From a checkpoint of a small multi-label audio tagger.
Model: 2.71M parameters, log mel input, arch tc_resnet, norm batchnorm, activation relu, depths [4, 4, 4, 4], widths [128, 128, 128, 128].
Training: muon at rate 0.0028, 13700 steps, batches of 64.
Data: trained on synthesized solo parts of chorales (CocoChorales), 39062 training examples.
Rows from block 13 of a small multi-label audio tagger, named by matrix and row number. Rows with one number belong to one channel. Each number is 128 + 32 x the weight over its row's rms, rounded and kept within 0 to 255. All counts start at 0. Numbers have three digits each.
After each channel's rows are labels from the 100 clips, of 14976, where the channel reaches its highest value: "strongest on" is what is common among them. Only what is clearly more common there than usual is listed. The data: synthesized solo parts of chorales (CocoChorales).
# convs0: first width-5 conv (model.blocks.13.convs.0.weight, 128x128x5, each kernel summed), inputs 0-127
# convs1: second width-5 conv (model.blocks.13.convs.1.weight, 128x128x5, transposed, each kernel summed), outputs 0-127

convs0.44:078120129105110135188172117150157160081196150123092092130098109127127097154112154149091209097089180108158159093131124164118149116148113133154176111157133171118168120135130133114117123143094125122123109099170119124127086124143098121176067150109142149162107171155091063108131131148133090148137137068139133108114066131102095103142168168054106158147091114088104181025108199131070106092095
convs1.44:102143139077155186120112110108138147139162135106118166073149125176119145153066147104063164144112136170136135150168099082089107072130164152140132085146144121125194056164137151093050079099111041119096091157168121118191104117145138158151096139086122156174153135148097163123190086167120115110142105110128132159117121125108147146098132127111138111127146166084104088047095119112069187130120
strongest on: note D#5; violin; note C5; note C#5

convs0.10:109127128079123103217141121111133186182172064163101080110092084116129126078110109128103148115168128080079163157168076088092115075152108076123156168121138096129117109155191116132127118179120077101145178100095088166110150124127102077094115156178124122140126109139106107127137100127073101144144097139151108092088043149072150106112141115119089098082078115145137126177187096099109107116101
convs1.10:144150141118115129112084125128207123116121088116134141121101114110181134068090112106110179099193086110157110120189151104124105141135125117073117206153154092127099144133153157169129162133136160151144123144084123121115124109166105112099083118168137070143175134154192119162173132138131117085133137069074133145132001128068147119116141112108110112152174103130219121156137134159105187103159
strongest on: note G#3; note C#3; note F3; instrument: bassoon

convs0.71:109164109113145159152117101120155107133172082168140144123120164115102153082131086110080096056151188061128098036106123092073168128115083071091115124147088124164126073067187119135113109170162095117105090143125168191114138143118172071089107147113151128153092143159068143091171182106108118106107070109153135130112099135093136078105107120137125104118118131070099174161143120150135109171109
convs1.71:115143177111151101136121125138128109113163172141105149158091146136190122110152117111126124081222139097135129199113115174160137139130083126106172136175128191135118119189095189164187136137133105148103085160102104155168144112068169111097132125131114163124169125133153089130231130084145119134147096112113099134119097143135131048123111199099191115095153135180137116158091171141195138142151
strongest on: note G#3; note G#4; note C#4; note A#3

convs0.106:138119142085133132107094089076148114120119118101083123122085146103125077170130143125095126095173090100088144120108071097106130083187152079130130119105078144052151155088095107103150118125117107130145173123139087144110129101039145089101093108118067119156188087100116080184145212101160132130129158136170099147117080145143123043083103181120166094100091163117123140182133152119136090113143
convs1.106:079144133147143107074185161087097127143169113076150101093139096129119091100093136101169066138113053125121147150147093155134116160088161159111097140114127080101109130109116203104150185131170115146141128091120172124153103141158115141096170141152080078124091204149089141098100173131113140138126157094127094195095088138086145084134112179116119084093084191050127130166094107130123086091149
strongest on: note A3; note B3; note G3; note F#3

convs0.93:078084090057110137130134142095184100148210162104140179127135105100078116100140087101142152093139205101089139137088139111091110100108074139152128165105160093151087115174185131139146096148154103141096105153104113067128074105099101141080146160102136170160106143107117104169191155101172125131126128159149165130088051128090176081117150090095086136095084116089128085115115160097114106150136
convs1.93:094110093147163113108124129107111092150128111150082173098089185120141107058169133112106127141108222125141137155163210141169144190155176104135182106169154130162100131149138132149102121111144107081093121117109068146104073059130126135102117108136155138146115132118119167134085078112079160087113058104189117182175172111170178083099113126141173120165101117109114140166172099137093096137115
strongest on: note C4; note D4; note A#3; note A3

convs0.49:130113167073077080164087140139126127148185207108137135145143103093119112110131112137136113115107099077067148174131101093058148119097111113143096114077119115080095173159203093146081136130166161085105126106127100136095106122119113125142077096142185169111144119138136095071105159129087121159098106130088104119143144140049161082085170123123101123136073191118080150103170134124091196141086
convs1.49:135096117175176152074113148139107136112151194099109184117137145127132127132152140078117145151161141116128168078116166160113132157137110195104118120071120115126088111153132085137135112093114114095052115130111101053083145142120155159149115097213191179179093116128109133098113118130127120138165070124127208171104155132148184126119077140133138185146175102145149184133163182116048140153133
strongest on: note C4; note A#3; note D4; tuba

convs0.35:130057133129005066134125130128130112168132179135124132108144132118096124164133107074132104113075146136160134137161117098111090172132090113131108097096146137154173149128171140123151100119022109124144188150131163111118115128117099121078114149154140127052076123153111147176063139101118137135128125094123151194097103143122116145094050151131164117177117106143071109102164175080173141119106
convs1.35:138072119136083044148116104114136102099129111149188167088128143151117111141146140117127122111065175096177215137165153154096126091151072122089108130116171119131133134131113134160170159144098118143136206123139097141129113129071150140114113168117180135039076111093123119127089091127088109100084105127136082127113086046121070171116083104161137057140069127095126105123137125143143099161153
strongest on: bassoon; note A#3; note A3; note D3

convs0.66:120160176143130109134102111214100165141151102114121066136102106089122161111113181112084093134108090116147102127103122139090116041171136079119141123165172156142090113059110110067104150112091079109095103130123131205102146126121112074113137122116083180144134108080151144143124130149123064121102141119177107167157101100106162178138073150144173126169168131113169118082077092082078148079136
convs1.66:138141084132140097119136146106090117046131086106075140110054143104100120146202180116134148091103085139135121211127084092171121099065101116156129138107129087140100118141129097126111156112093131143122147154108172039104107088131123181144128150186113112139101103147119155122097131133139121067175176122099069156114056090090163131101127105104091162102122104134122055098085080129087105152138
strongest on: note A3; note G3; note B3; cello

convs0.67:111179111135126118163093152202080148122141114085100103123128152109092109158081139133123156052179068110104139087091084072116127103137164122122091185157149109134116111118033081132147140121114165136089150177097084158140148109128162123113095111076159147147109135199135093149201118097105180100115158102123116102083087113093143183127073149113169085142080101089159133146134108117067119112127
convs1.67:144145161111180132074097113080119118136103077096158123128117146098134120100100160077105139172116091166106141220143126209179100148119132163112089121144131143080074144128081136186150171080130088120108154153090146089188147117159101144134136070150110104118165098108154119127096104111112107089158115108118196165054090134072103060154117151153123078077115161096102102123126092108093128088114
strongest on: note G#4; note A#4; note F#4

convs0.22:134127158159092145072114095129115122159163098088115148094140159103100160163117102091132130074104214130090074085102139097118134101145181141128068096089099182117101129121128146065121104144120067053102115105065104101160135098082142116060126107098120112181105117147102088169151053091119157092135112116106131143137127130160131123158114075119174128069049167127143126156131155112136099107074
convs1.22:122165172147104164114092193180127096185123165132159164166098162102110065198107114133113083132116146188149167172106136136139089117167177102145113145193070105170126070185166147152159108104132120143154121134141105109120130087097119147115134135114096117117210110211167124180116094096087130104075087130167144140148123131101098104096107144086174137111120159180120124068117089171158133121138
strongest on: note G#4; note A#4; note F#3; note B3

convs0.61:128065113104144116195082142078126090165162119117136115092162089085201102089132105107131182095074129097157082102186106124148159117153146109147169198159156192113040137153157184090111208161122153109089117166128126190109143111147125091116121116173119092131104155149166144085142119106173090124153137103164088093146072144078097127097122117113143117102142141174132122138142123125102137086159
convs1.61:147127149113108140084143123094132173123158163220098140109062110118106095100090209082081128150092144148142167083138093102150054143104108168132129113093103127132088129179168063132195164067101110167156156140113158125134161150101151159089126151111166108058125155126134166130104083108100121107161166105128142113143129112097080140127108109130142134159114110132148133120095137086068095031170
strongest on: note G#3; note C#4; note A#3; instrument: bassoon

convs0.0:108188164124104093146124151097089136153154136095131146130104063081103173095142156137100079093180132106084106134141187090122129056155100129125122127119128077106091106063145137149121138089145146097100135125102109135100053126083145101077159138121112153091101118189137077083095138139076144136185180125109140117108064161147183149105107192183115206118079079156136117132135101135173129124109
convs1.0:136163109245146114081103171142141106093108119042120089102099135112121140102217116121107109109126136127113147149171096111160120103153125109155114137109183130086146132091158100122176151094098090137120129111086122119055099136101136132132117135185146142116118088187123135128104150075106109127133133097075172107149124086191139081109103145151099092142172141243121140131144081139072123106114
strongest on: note C4; bassoon; note A#3; note B4

convs0.26:196144121127108156123078091117128125098119095096137097155110118075116117207124081158061140106100155089121098125115084067112095096140058137153131120061136131120154074121187186093123129130155140083096132131101091114106159162113138143131098043106078127147107158064143119136165204110099111139138115148199138133138165098124091116101100140134112091127121145117110158164146061098155113151057
convs1.26:084142136123133119147161184148125132174177161079137111124091178126116135145141096229130150144104121103118145102096101084134094142168187126121186130214072157092110120135190140139089143154114167104126164151162092227139161100132166144113120108150150122090122198115157149150144110147127158165131166146141124165170187126116158173085154127147135134154101137184176097131076138127141184136091
strongest on: note D3; tuba; note D4; note G4

convs0.94:130110105151140073126099116080131095124112101127158122116091125095108103075123074141109104125156118089139096042157183093163103051108091093087098119124085119091121098143116107103097115139158104110095105193108126143183060082169118138128072079161080129146113105204182121089141117135123120128114114126081193101110156109140155116167114150153091158154083135144110162094103063103098170091078
convs1.94:147101129147161173119131135092138146148110081134076146124094154153147062125075162121080103184113078166142180161093113125135097148113094148185153144154196102105153144139117103153136101085153141097111177144120174129120113133105136107119198142115141163127130103124127098139098131149100089042162129131109052153093136140111116083142095142083192072161137098104073166134162164093087117222163
strongest on: note D3; tuba; note A3; note G3

convs0.95:118139147121160136090148151120188107118150090167132115169104132110094118178096118103193123173169143135176149129083177128133104096137159130128116115151045086128092103166184114135136191099083086162175135177116172140140134097102147124096145173130148105127108117102114125135145118074109130083145150144237124110078136124103158199154116197137214139129110084126158102172177174148119114129124
convs1.95:129141110133126105148104086121088102104126092104083109041088068144094135055140059130125088108087141125095104155126117124151140111075104067105099094141114082105104113102075164072115091108098106045130049098137129142111116145105096081139126098139131088111132152111099145067075143085137130149116137097080099123083153125092155088135114082118108101113119104081104119065092064159124100092136
strongest on: note A3; cello; note G3; note B3

convs0.6:117124111107024081096122087161138121129163126148134081130090116084091084129107126154099161108090181110133067127166130143102109124156123182145104148074123194142154132178103120113138119136139100105093167077145143151110127102135092068120116136161093124011093111180142150144130150182078163123158131159146148108123135134099197128081093135122132126190195161129144133096121100092128149102078
convs1.6:177148048106058106100099121132126127097123147102151118155128120139119128104134153123140171113134126110126171143139097123156134111143128221132137089116092173077127128120147152127072108125129122107156255088136151126181098131108175152134096133151129158018084142103131141145107133140093110135144101096126089091115108148121093127109084148144122114203138171113118106131139128119103117111139
strongest on: note D3; tuba; note A3; note G3

convs0.60:086112159091112108219133147096081127146119138140135152111119091107150154107150088150092152118158104125139118096134150119102156077113127106094129103128207176157157102141134109119142114195140187071148171148109100070142133117064094102109075129150152071145139043048099129065189125112131125115132097128151124109141175142138165124084126115083091081066095107134152116092161114131093191132125
convs1.60:156101132049104105144158185070110086139118153138195103114179108158133105062088151129099132159159119107122157098050115113140142133048107101094137120141113137145176116217159145125178148115112110144110193102127146116138162160084073155113176101144101147194152125108106110119129153170174156085124124148127148124118146126186157099157108104103066130064088099101176183120122105144121109131134
strongest on: bassoon; note C#3; note C3; note G3

convs0.51:105173121087128067161167100142156112121196153129086133120158095123170112100103102176171128119139112109085160146193138105122133138056138113087091155153163120170133155127250122097163077144096137083121136154129135115067096141070144134123100118072092186160151059145132081157118153151083111105181089140133109144117119114137134086180123142089097143098117119118095142141185099115127125073149
convs1.51:079167138155092114183113103135121109154091155093152147080128115116171104138155071185123162131138124141148111077217131163098125120161149096088145066141166146105124107094074101089080097129137133166113080173154080237126131096106140136119125140151137137115122101128151140117121123112118122135087135107181077122156173114151162153083087068196162162124210128145159151084145120162120171102119
strongest on: note D3; tuba; note A3; note G3

convs0.98:123150070097095106087127130140147111219103171118099117093106168071089120159068162153152119076098110159157082153181160083123124076119158115091104126149138143112071075080151097076142049110156125139134132095111148169103086111144113159122086169142101118125091127141138073138066135107085109133146104165181124164055114132100127120103107136150200124128061112117122149121156103110132174138090
convs1.98:097115101228143150146181159130115102100155146150119138136068067137109091151076143135128036118139119082135149139128154105155110062141096126097102169085170139131081108092092168115127127106150165114144183122131121158138071149172083197144135112135109130143177183157142169052054111139128104130150141153095134158094096141073134080139142105131084127142107072112121097114106096092146119161151
strongest on: note C4; note D4; note A#3; bassoon

convs0.65:135102123138129130185149101157123167106132059067122225158115121087132116155163071112072142117101178088164103110130125099152178141123109105115123091151169089079126131170155171149138100143142202123113109139143111161111170123160114096110154085150141097144080125111127108162126117125120151117121148112162099174154075081057131113034138088147064134089083164198160149126113121116125113175105
convs1.65:140099104122173158079112180132071138119136086115144145153117132135155117108131072138141104123098165176118123072079129097096129138083138026144139097148167103107158133105149103148122079114034165103100171132105118092088168121095118124181133104066106111172122120087184123162089140099149129158089132124108142167125060089063120126119169108148161145101137120077119148147133088041100103164119
strongest on: note G#3; note G3; bassoon; note C#3

convs0.111:100148141121118184201152122130144130096130096125110163112118116133113101121107134105145218051147166217091114082108133187100123120087099118124175145074119101110103150085079120099159152174106144175142123083170121145134077125052115133122181125102099088122100138153141065151097153187117077096118123121139130102149148168161174096103092138149128097099111123148099098113153081107197138077151
convs1.111:143157106102119151072119122103145116118091126088141093157118067210099216140099121122098079123077149098101049107122150135082134106118184119170095201084172116127147087121130129079078136139094125132122149168186111134115094169118109088173101137157126074123147090180098087083134125127132145137086161071104102221139093125147120175136112121098127124149148136162093092114101120174121120132102
strongest on: note D#5; note F#5; note F5; note E5