Rows from block 12 of a small multi-label audio tagger, named by matrix and row number. Rows with one number belong to one channel. Each number is 128 + 32 x the weight over its row's rms, rounded and kept within 0 to 255. All counts start at 0. Numbers have three digits each.
After each channel's rows are labels from the 100 clips, of 14976, where the channel reaches its highest value: "responds to" is what is common among them. Only what is clearly more common there than usual is listed. The data: synthesized solo parts of chorales (CocoChorales). In brackets: how many of the 100.
# convs0: first width-5 conv, stride 2 (model.blocks.12.convs.0.weight, 128x128x5, each kernel summed), inputs 0-63
# convs1: second width-5 conv (model.blocks.12.convs.1.weight, 128x128x5, transposed, each kernel summed), outputs 0-63

convs0.8:110180167131155137117127131111120057179142064107157148124119164100098102101162127125104121077123110095063145126168122142112111083098108094191123114085083152159140074132178115151112067088133093
convs1.8:135058129109167177112127068181112170084160130173124153178075114191147107112134133113119142124092122090173121181104069083108158136152108104133157211098124121123155169118119082196142158153135136
responds to: note C#5 (58); violin (49); note F4 (40)

convs0.48:118132114093092185096112098098134079138149111130095183135152135145131121150097133097101135093119166123104115145122166100120162110112119113158119113134118100120128118159098125137097131120161073
convs1.48:099137096097133124150100084142068127123126145141125142114168101114155161100113099109110118120145187066117196069084082090121095103140156138168079138129165099107127170111054149139096166072110128
responds to: note G#3 (61); note F#3 (59); cello (54); note G3 (47)

convs0.50:085126096107126135150082119105107091125106182129095133132117146105148119133137148083122110094039139143124103123117085105138137200122226145164120102111114147114113143099142120076146063128150126
convs1.50:122159119182080057093134145162127158168141151146129139111141087141140112133062127177180088068174131111102187185126135128103118104146103133089079130159176098102099115081099086088110148141143095
responds to: note E4 (87); note D4 (70); note C#4 (37); note B3 (30)

convs0.30:113132135099171102125082126116123190112100116102129107141109133105179126113169149100102182085138152114098123040091109136081201100097184158115145168110136147119178088163101080166083102113141134
convs1.30:069153159101126107120123123116103105145111107189064175168096173141155149145093083075094107150166091137127159115097144137170120068112156097091150135196088124125117118104115084115156178131150159
responds to: note G#3 (82); note C#4 (70); note A#3 (47); instrument: bassoon (40)

convs0.40:190097151111139119127155111090102066110125099158114127177039109133134116076132162076131103107138116100112127119115164068104178121156070076127132096075083116149145155060201124167095169156141063
convs1.40:080150109078100046134176125099107168094128105100107126106194100114099142099078101090107114156080130102133123134131044177113121103132107098188107105139095140140154137112117108131129069102173133
responds to: note G3 (100); tuba (50); note A3 (49); instrument: cello (38)

convs0.17:152147153103088168132090092092064175134097137145101105100137155133221133141082134143099041033069063100122077193099118161105116190167159078151150123083095104143113115109176134099076125080121116
convs1.17:121159124104148117147125118147143138134075175158167141151153152100103138173116124153161040145111117184065153167180115098114111103128189082125131146141137168113193166158170155074066116109173140
responds to: note E4 (46); note C#5 (34); note D4 (30)

convs0.36:083106106103143114144109115136058116120065134123128140191116150147119150079149129154144205140107073129104161060090071109143087092099119144152108123145121163106120111087169144127079177180158133
convs1.36:114129099117140121122112169063148223132103125121137146132131126159128133118219053097207142122152098108118128120156118105070217151123127155117113100153149111170166113145104141148133076101173144
responds to: note A5 (58); violin (49); note G5 (47); note B3 (31)

convs0.35:134092167119134074135122100145141155144161102096123098204078176106191138154130096125146141111196122097097100126068241138079122111139132126075136113087146101139193168102144101141104151134107080
convs1.35:106152097131170130097127119101118108105141131133100131129186124119140102124085172109139180118094090155119159106159113107127175131079116160135116115098092088134107197113129113177175039140104114
responds to: note G3 (100); note A3 (65); bassoon (64); note F3 (42)

convs0.41:021153142131148146101152152116123103116151157096125120116132102136169118132214115170137180157157093145118180143115119114147127172165159135123115250140164101117116154146148111160151115153102112
convs1.41:134122153149053080096194172117133116071153107110133172186162088109126154134124122110134137148169114121104123146123160088102169128122090074128125106150139115218146126146126121077087074139061126
responds to: note C#5 (68); note D#5 (57); instrument: violin (50); trumpet (49)

convs0.25:098144133061089109133139130127114128132160131255157160149135117157135137145123128135142123123133133082119133137142139148123143153086115125217134124148089127111141063151072119135134168139114100
convs1.25:145104128122087066117133111131136085133130127116205120144153141124135091095137140158103115113168146109074255127130088141125169129136112109089125136123141103124121129124131119000107162097163145
responds to: note G3 (93); note A3 (65); cello (60); double bass (33)

convs0.125:133133093068124136067130121126112143139125092119094098107162138138133101099131103110069118183094138092128155104174139107101186133168090139174116127140159150096155122120138087150051117124175134
convs1.125:062096117109106105103136121115117112150148125163142083121121131102168088055141125128098179048125163150102121112107061175141114157110155114070065124105123121128153093126082117102100172100105172
responds to: note G3 (86); tuba (53); note A3 (52); note F3 (42)

convs0.19:110105186096203152113089082113112142143137135191099100125162110068110057054118131088084148134110105159091114166180102095154095153096169123133101129129136139164151078150110133101139157065167140
convs1.19:080133109111141153114130125180135110177132130159111091171133113191162177151124119156154122157121168121177138138105122109069131082155166116125124157099126185080108110161103116102008163141143119
responds to: note C#5 (40); note F#5 (32); note C#4 (29)

convs0.121:089089153119121083083122153136131119105145121156151135146059192125174107098148079171129129180114069059138179140122091080138121159096121156067026158151124158095100112095162135106117111098142130
convs1.121:120152135161156166143117107099113132132139193143127163159169142038164142128159096107091137094142162103110161141117115110120154108135117204143162146190141128183129121165167141120105121112105179
responds to: note F4 (50); note C4 (50); note C5 (28); clarinet (26)

convs0.31:122148123123029096083113110140084198161089087131153074113108091080137131088202107077093156150163118081105193132116128067056099109124171137090092122098133109093129100090213096169117114158127137
convs1.31:113146129156079132134143121164168117126140134118119149148087158094063153164149151188094097154112095180121095135115139140152133212173145129098100132141130168176213190113125106120110136169135125
responds to: note E4 (89); note F#4 (74); clarinet (50); note D4 (38)

convs0.123:255122097122120172151097063106084101147116137114174134139128135118134150105200138119140160134140127131107167045126104160111121104130119114016098177127126116100146159111145134133102127143114110
convs1.123:150118117152097086124118081135138111177151159088144125118121124122110083141136135127127110107140123137129130075102153147170111138126125066136151137121139098119106112180132141169093077144163063
responds to: trombone (64); note F#4 (52); note C4 (45); note G#4 (33)

convs0.124:069111121116254055135114119096107074173142104090134102088106128121140081142149112124165097120177108070095120103107115103193082187088107174120096066124112122153118139090108140147134135100137145
convs1.124:115111209151129114147089084197147098154115118083123185112128160127106159118098114112118139109095166115127150085122182157131100122128138123117159162140135181117133113148133145143178095113192059
responds to: note E4 (81); note F#4 (76); instrument: clarinet (39); saxophone (27)

convs0.27:132100115123131108112128094129127171105154153135112175142145092094196108180111084180114103071135122093095116109143192117140164178115115186103129127071124081096177076152220103098108102159095114
convs1.27:120141131156158096103124151128113052167131113151155128115085122157064084113159135099135168104066126157109099094161152132142124104088095156114159116156131080077058105159137152098113069152200138
responds to: note C4 (94); note D4 (83); note A#3 (49); tuba (44)

convs0.91:096117091156107136130147164164139145126112135092106178123136156119119102162088112144081177151133100101166074103047106110120136185101122138146189102103119121145076108091107143058112124109164205
convs1.91:155086196094072161123093120119139156164157123135074138113129083146145134128135169164140141116126135123155145127139157177068131125168145203150095138139155156131111135121108112091165134177194168
responds to: note C#4 (89); clarinet (51); tuba (29)

convs0.53:118180126106086136125067100132105157104095120158104073103159130167136131130112092126137132084094111098105117088097121146102163132119141105081141099126168122138169106073175125095107155081136130
convs1.53:067159113161133102110095167146134128156110134161165132242201124098121054148124075175165104089160148130089127127204171096135173127087167051093122112127111113158148115101115114193055106152081086
responds to: note G3 (87); note A3 (70); tuba (47); note B3 (45)

convs0.78:123138187120085071114118063148064105154154157140126077188140154149118106192111133056125108115075113157120125103088129166118142204145186161152122111103092107118080169147132122104110113133178188
convs1.78:140153140096175093081094142084084130123152158092144101167178121085188168103046158170127138156168090144109163153128085101119167152102138162134128123147118122153088122136141136145190094100139137
responds to: note A4 (97); note G4 (44); note B4 (43); horn (38)

convs0.93:103125090159094090079097141134141146052087174044093103146134148132127098135124185099121139130146135137128124125113088153101142131112127113070102120119154123109137107087134099170115140166107082
convs1.93:079176147105105128148080142171099180142107142103124149189086085111214150150162111094137110133036156127137096097113131136070094111114173180097104155054106139092154174084156129161169149120074154
responds to: note F#5 (94); note E5 (61); violin (56); instrument: flute (26)

convs0.127:107133200171188104134107128100130127121155126145169148120187113155169112146153177130094163126142119125157173070137117179110134114098167123090118046154171165109104094198111168114115148088124126
convs1.127:115124134140088149117105139144119099142131106095139049116163124115099134151140129128142116135108094113098160133142140136158119111138158194091155100095113156113099138131110153183153111120255080
responds to: saxophone (85); note G4 (43); note F4 (36); note E4 (32)

convs0.57:221061164155128119115118141139128115158134125045159148140100117120154141134122101142133127072126111087129150232115127127110134153059122135136121125083103146146122061123131137148153143178085110
convs1.57:144088076125162149127125164149131093142120102124168159091163100133161199116133113095112113137153128125113015129112098114136078140154168072138122116130154111123139103113134115155152111140136124
responds to: saxophone (54); note A4 (36); note A#4 (33); flute (31)

convs0.68:151137174127167180134115097144105158115103167106133151152143166127130103123101132091131103126128102132093202070085054118093100083098180112113124136121099233083109099134149142106107125119103117
convs1.68:127154116122157107148147105065070146106135093145116177093090087175144085133130121147149125133164173130122156139092198107130102148126078133108124109151150129149117114135138160191106184133164160
responds to: note C#4 (63); note D#4 (59); note F4 (47); note E4 (33)

convs0.34:191115167137192146152140092110101161138135140106114153122168099130098153172135142132115104167197151116120121058132176140143138186119142159040142095146163084161107135149076099170170167084121091
convs1.34:132129135139129114129139126123130133147156127112089089071173091135080050133102122113134158122124161150113206123099073138081062124123134171082105105133089154163101115098128101165119110133124136
responds to: saxophone (98); note F4 (35); note D#4 (30); note G#4 (29)

convs0.49:117073146154131147120142147089150135082119143127133138166150153111110126161137139164203103068120112103131110118149150130155137169075108134068130039158098132123151098172092174173152114133129157
convs1.49:122085084124107170115079088163105107089080145121060136200148115131094094136189191140167140149139190102107143148113094123137157087138086200129138146123142140058088106103127108205132145107132139
responds to: note C#5 (42); note B4 (34); note A3 (31); saxophone (30)

convs0.28:141183072143139109172106157167121149169102132067097148124103114107102118139099121122129123109170130078133099047080148085197110107140083167103154138127090172096122136070090112107152143140096090
convs1.28:059099135167094180135109092151145111121166129153153074089188109212093059096168088075106121108123096113130111135126185160109108102144128148142125166131118161063106124102123098135076096108128164
responds to: note C#4 (62); note D4 (48); clarinet (39); note D3 (27)

convs0.88:166139181139124105110134131109178160096133087180111133123088132146138098064077111107151085097131118082109110133118085120102075091148188136134063185053080125116122092169171116143100127084102127
convs1.88:129135164110129110125110169113120098099086121137096116070216110133149139108138056084117135159066150185100151108075031166109162082109126085147123162125150091077117120155094094151070191119092137
responds to: note F#5 (71); note G#5 (66); violin (56); note A#5 (37)

convs0.86:155085110114108169087089092120151147068144158116111144068110146178170164114114108098107127150114103081154119111163097108110082140175078138120113137181130156144052144147147155106082145171165136
convs1.86:115161152086097107132062182138130144156162111148152104047133141045142103078109089152088120087113059175147100104079120085162127109101051126096116142156170147089161187162127129136183129125189194
responds to: note C#4 (95); tuba (58); note G#3 (54)

convs0.126:059118148169089145163141139139113114109094122107148060139165155126089124096177111113119040207113134117094125163142124129128115143075061129113163106111122082123129095098139090089147170069109162
convs1.126:165095081083137152133167177072144152102095106138016121176148090132146121164123158114131139109144124085129138148115088156128157129124114144153115109087042113195110082149112087087128123116175063
responds to: note F4 (67); note D#4 (66); clarinet (65)

convs0.29:127086091136171115097152118113140158072107115089140092168094141126070117147107100102113107114160147126170119145158140114124074151119118091125084139117102098186083151079121142132185138141141092
convs1.29:122148116201137088084122117135065102115109133091083163048123116064101085083130109120080133131155134116081157118147122165119125118148141176066097114091207105146118168174109131156096150104152119
responds to: note C4 (100); tuba (82); note A#3 (63); note C#4 (35)

convs0.122:159131131118095081090083083094122156136137075126124102059123122144131077118175187127131201096136087055094137086133103089096093117120146157137109132128167113082147164087182095089133163141100130
convs1.122:117159143163132130126099137143161119116176191118159121202078149085140121142124101177118167119166117149149098103154118134130147201209107147172157090117161164116157111149117132136177081133211157
responds to: note C4 (79); note D4 (72); bassoon (40); note D#4 (29)

convs0.71:138126102087100165086129030107074119112100107131113165115148091140190102090114137114099174133140105077092150161105098085112164120141082102128164100136138137083134113116126105128135091136109115
convs1.71:082127130185151133114119142145188158104132119106179183132098160085176146102152116118106163107147155133163109113151141112131134190127161171084150145202161156154182144163170104166167076145116147
responds to: note C4 (85); note D4 (76); bassoon (44); note A#3 (38)

convs0.76:035096118146213150091069105097086160098074129135116088185156190093165124117131133174099121183108122100147084165098114083165088138113082115072088153116156089138139156119105141120127105071099136
convs1.76:140112166083099105137139122134118126185173115123108146157186185126073091187136120089171108093118095166191068089135140122079118149137153167104135139177108179166073089140128151116048134094131106
responds to: note B3 (89); note C#4 (72); tuba (50)

convs0.119:040178067153144107154134119121117130113121119103125135107125114103138069129179082135144116166092132163146135125093139101110112063042142102085103171127076137122119046116132094121119098142087210
convs1.119:179102091108123149129127140114114106139133126167122155182151117178147157128133094120147112056187118123182040115061102105078119129068164134119148114129124148128121163186158098085114200136129132
responds to: note C#4 (89); clarinet (44); note D4 (34); note B3 (30)

convs0.85:148167117099134161150132081124120139133117074130078139160132139110144116077144117128062122112131090108090084132136129096124135126070130130165090199170144132093159155124207112177096076171140090
convs1.85:129194156084078117146133169125152154095175125063132121127100175116079192134141152116133130120101121089124125147126075103150149139160128069138085126106148147116162103126168134140140167115169157
responds to: note C#5 (79); note B4 (77); violin (47)

convs0.24:107114162126129091112131114124106127086182145160085078099153097095061101159088111216119145142083126102163156108131157113166116063190138138143103150080112177095124111172123142100137116154104093
convs1.24:102107169095126103135137021090094049145125104115097098107081132116124130108139059067142123141138103129121155143149109116183124153104064102140117135154171155059137092111071106134101064067140146
responds to: note G#3 (47); note A#3 (45); note F4 (35); bassoon (29)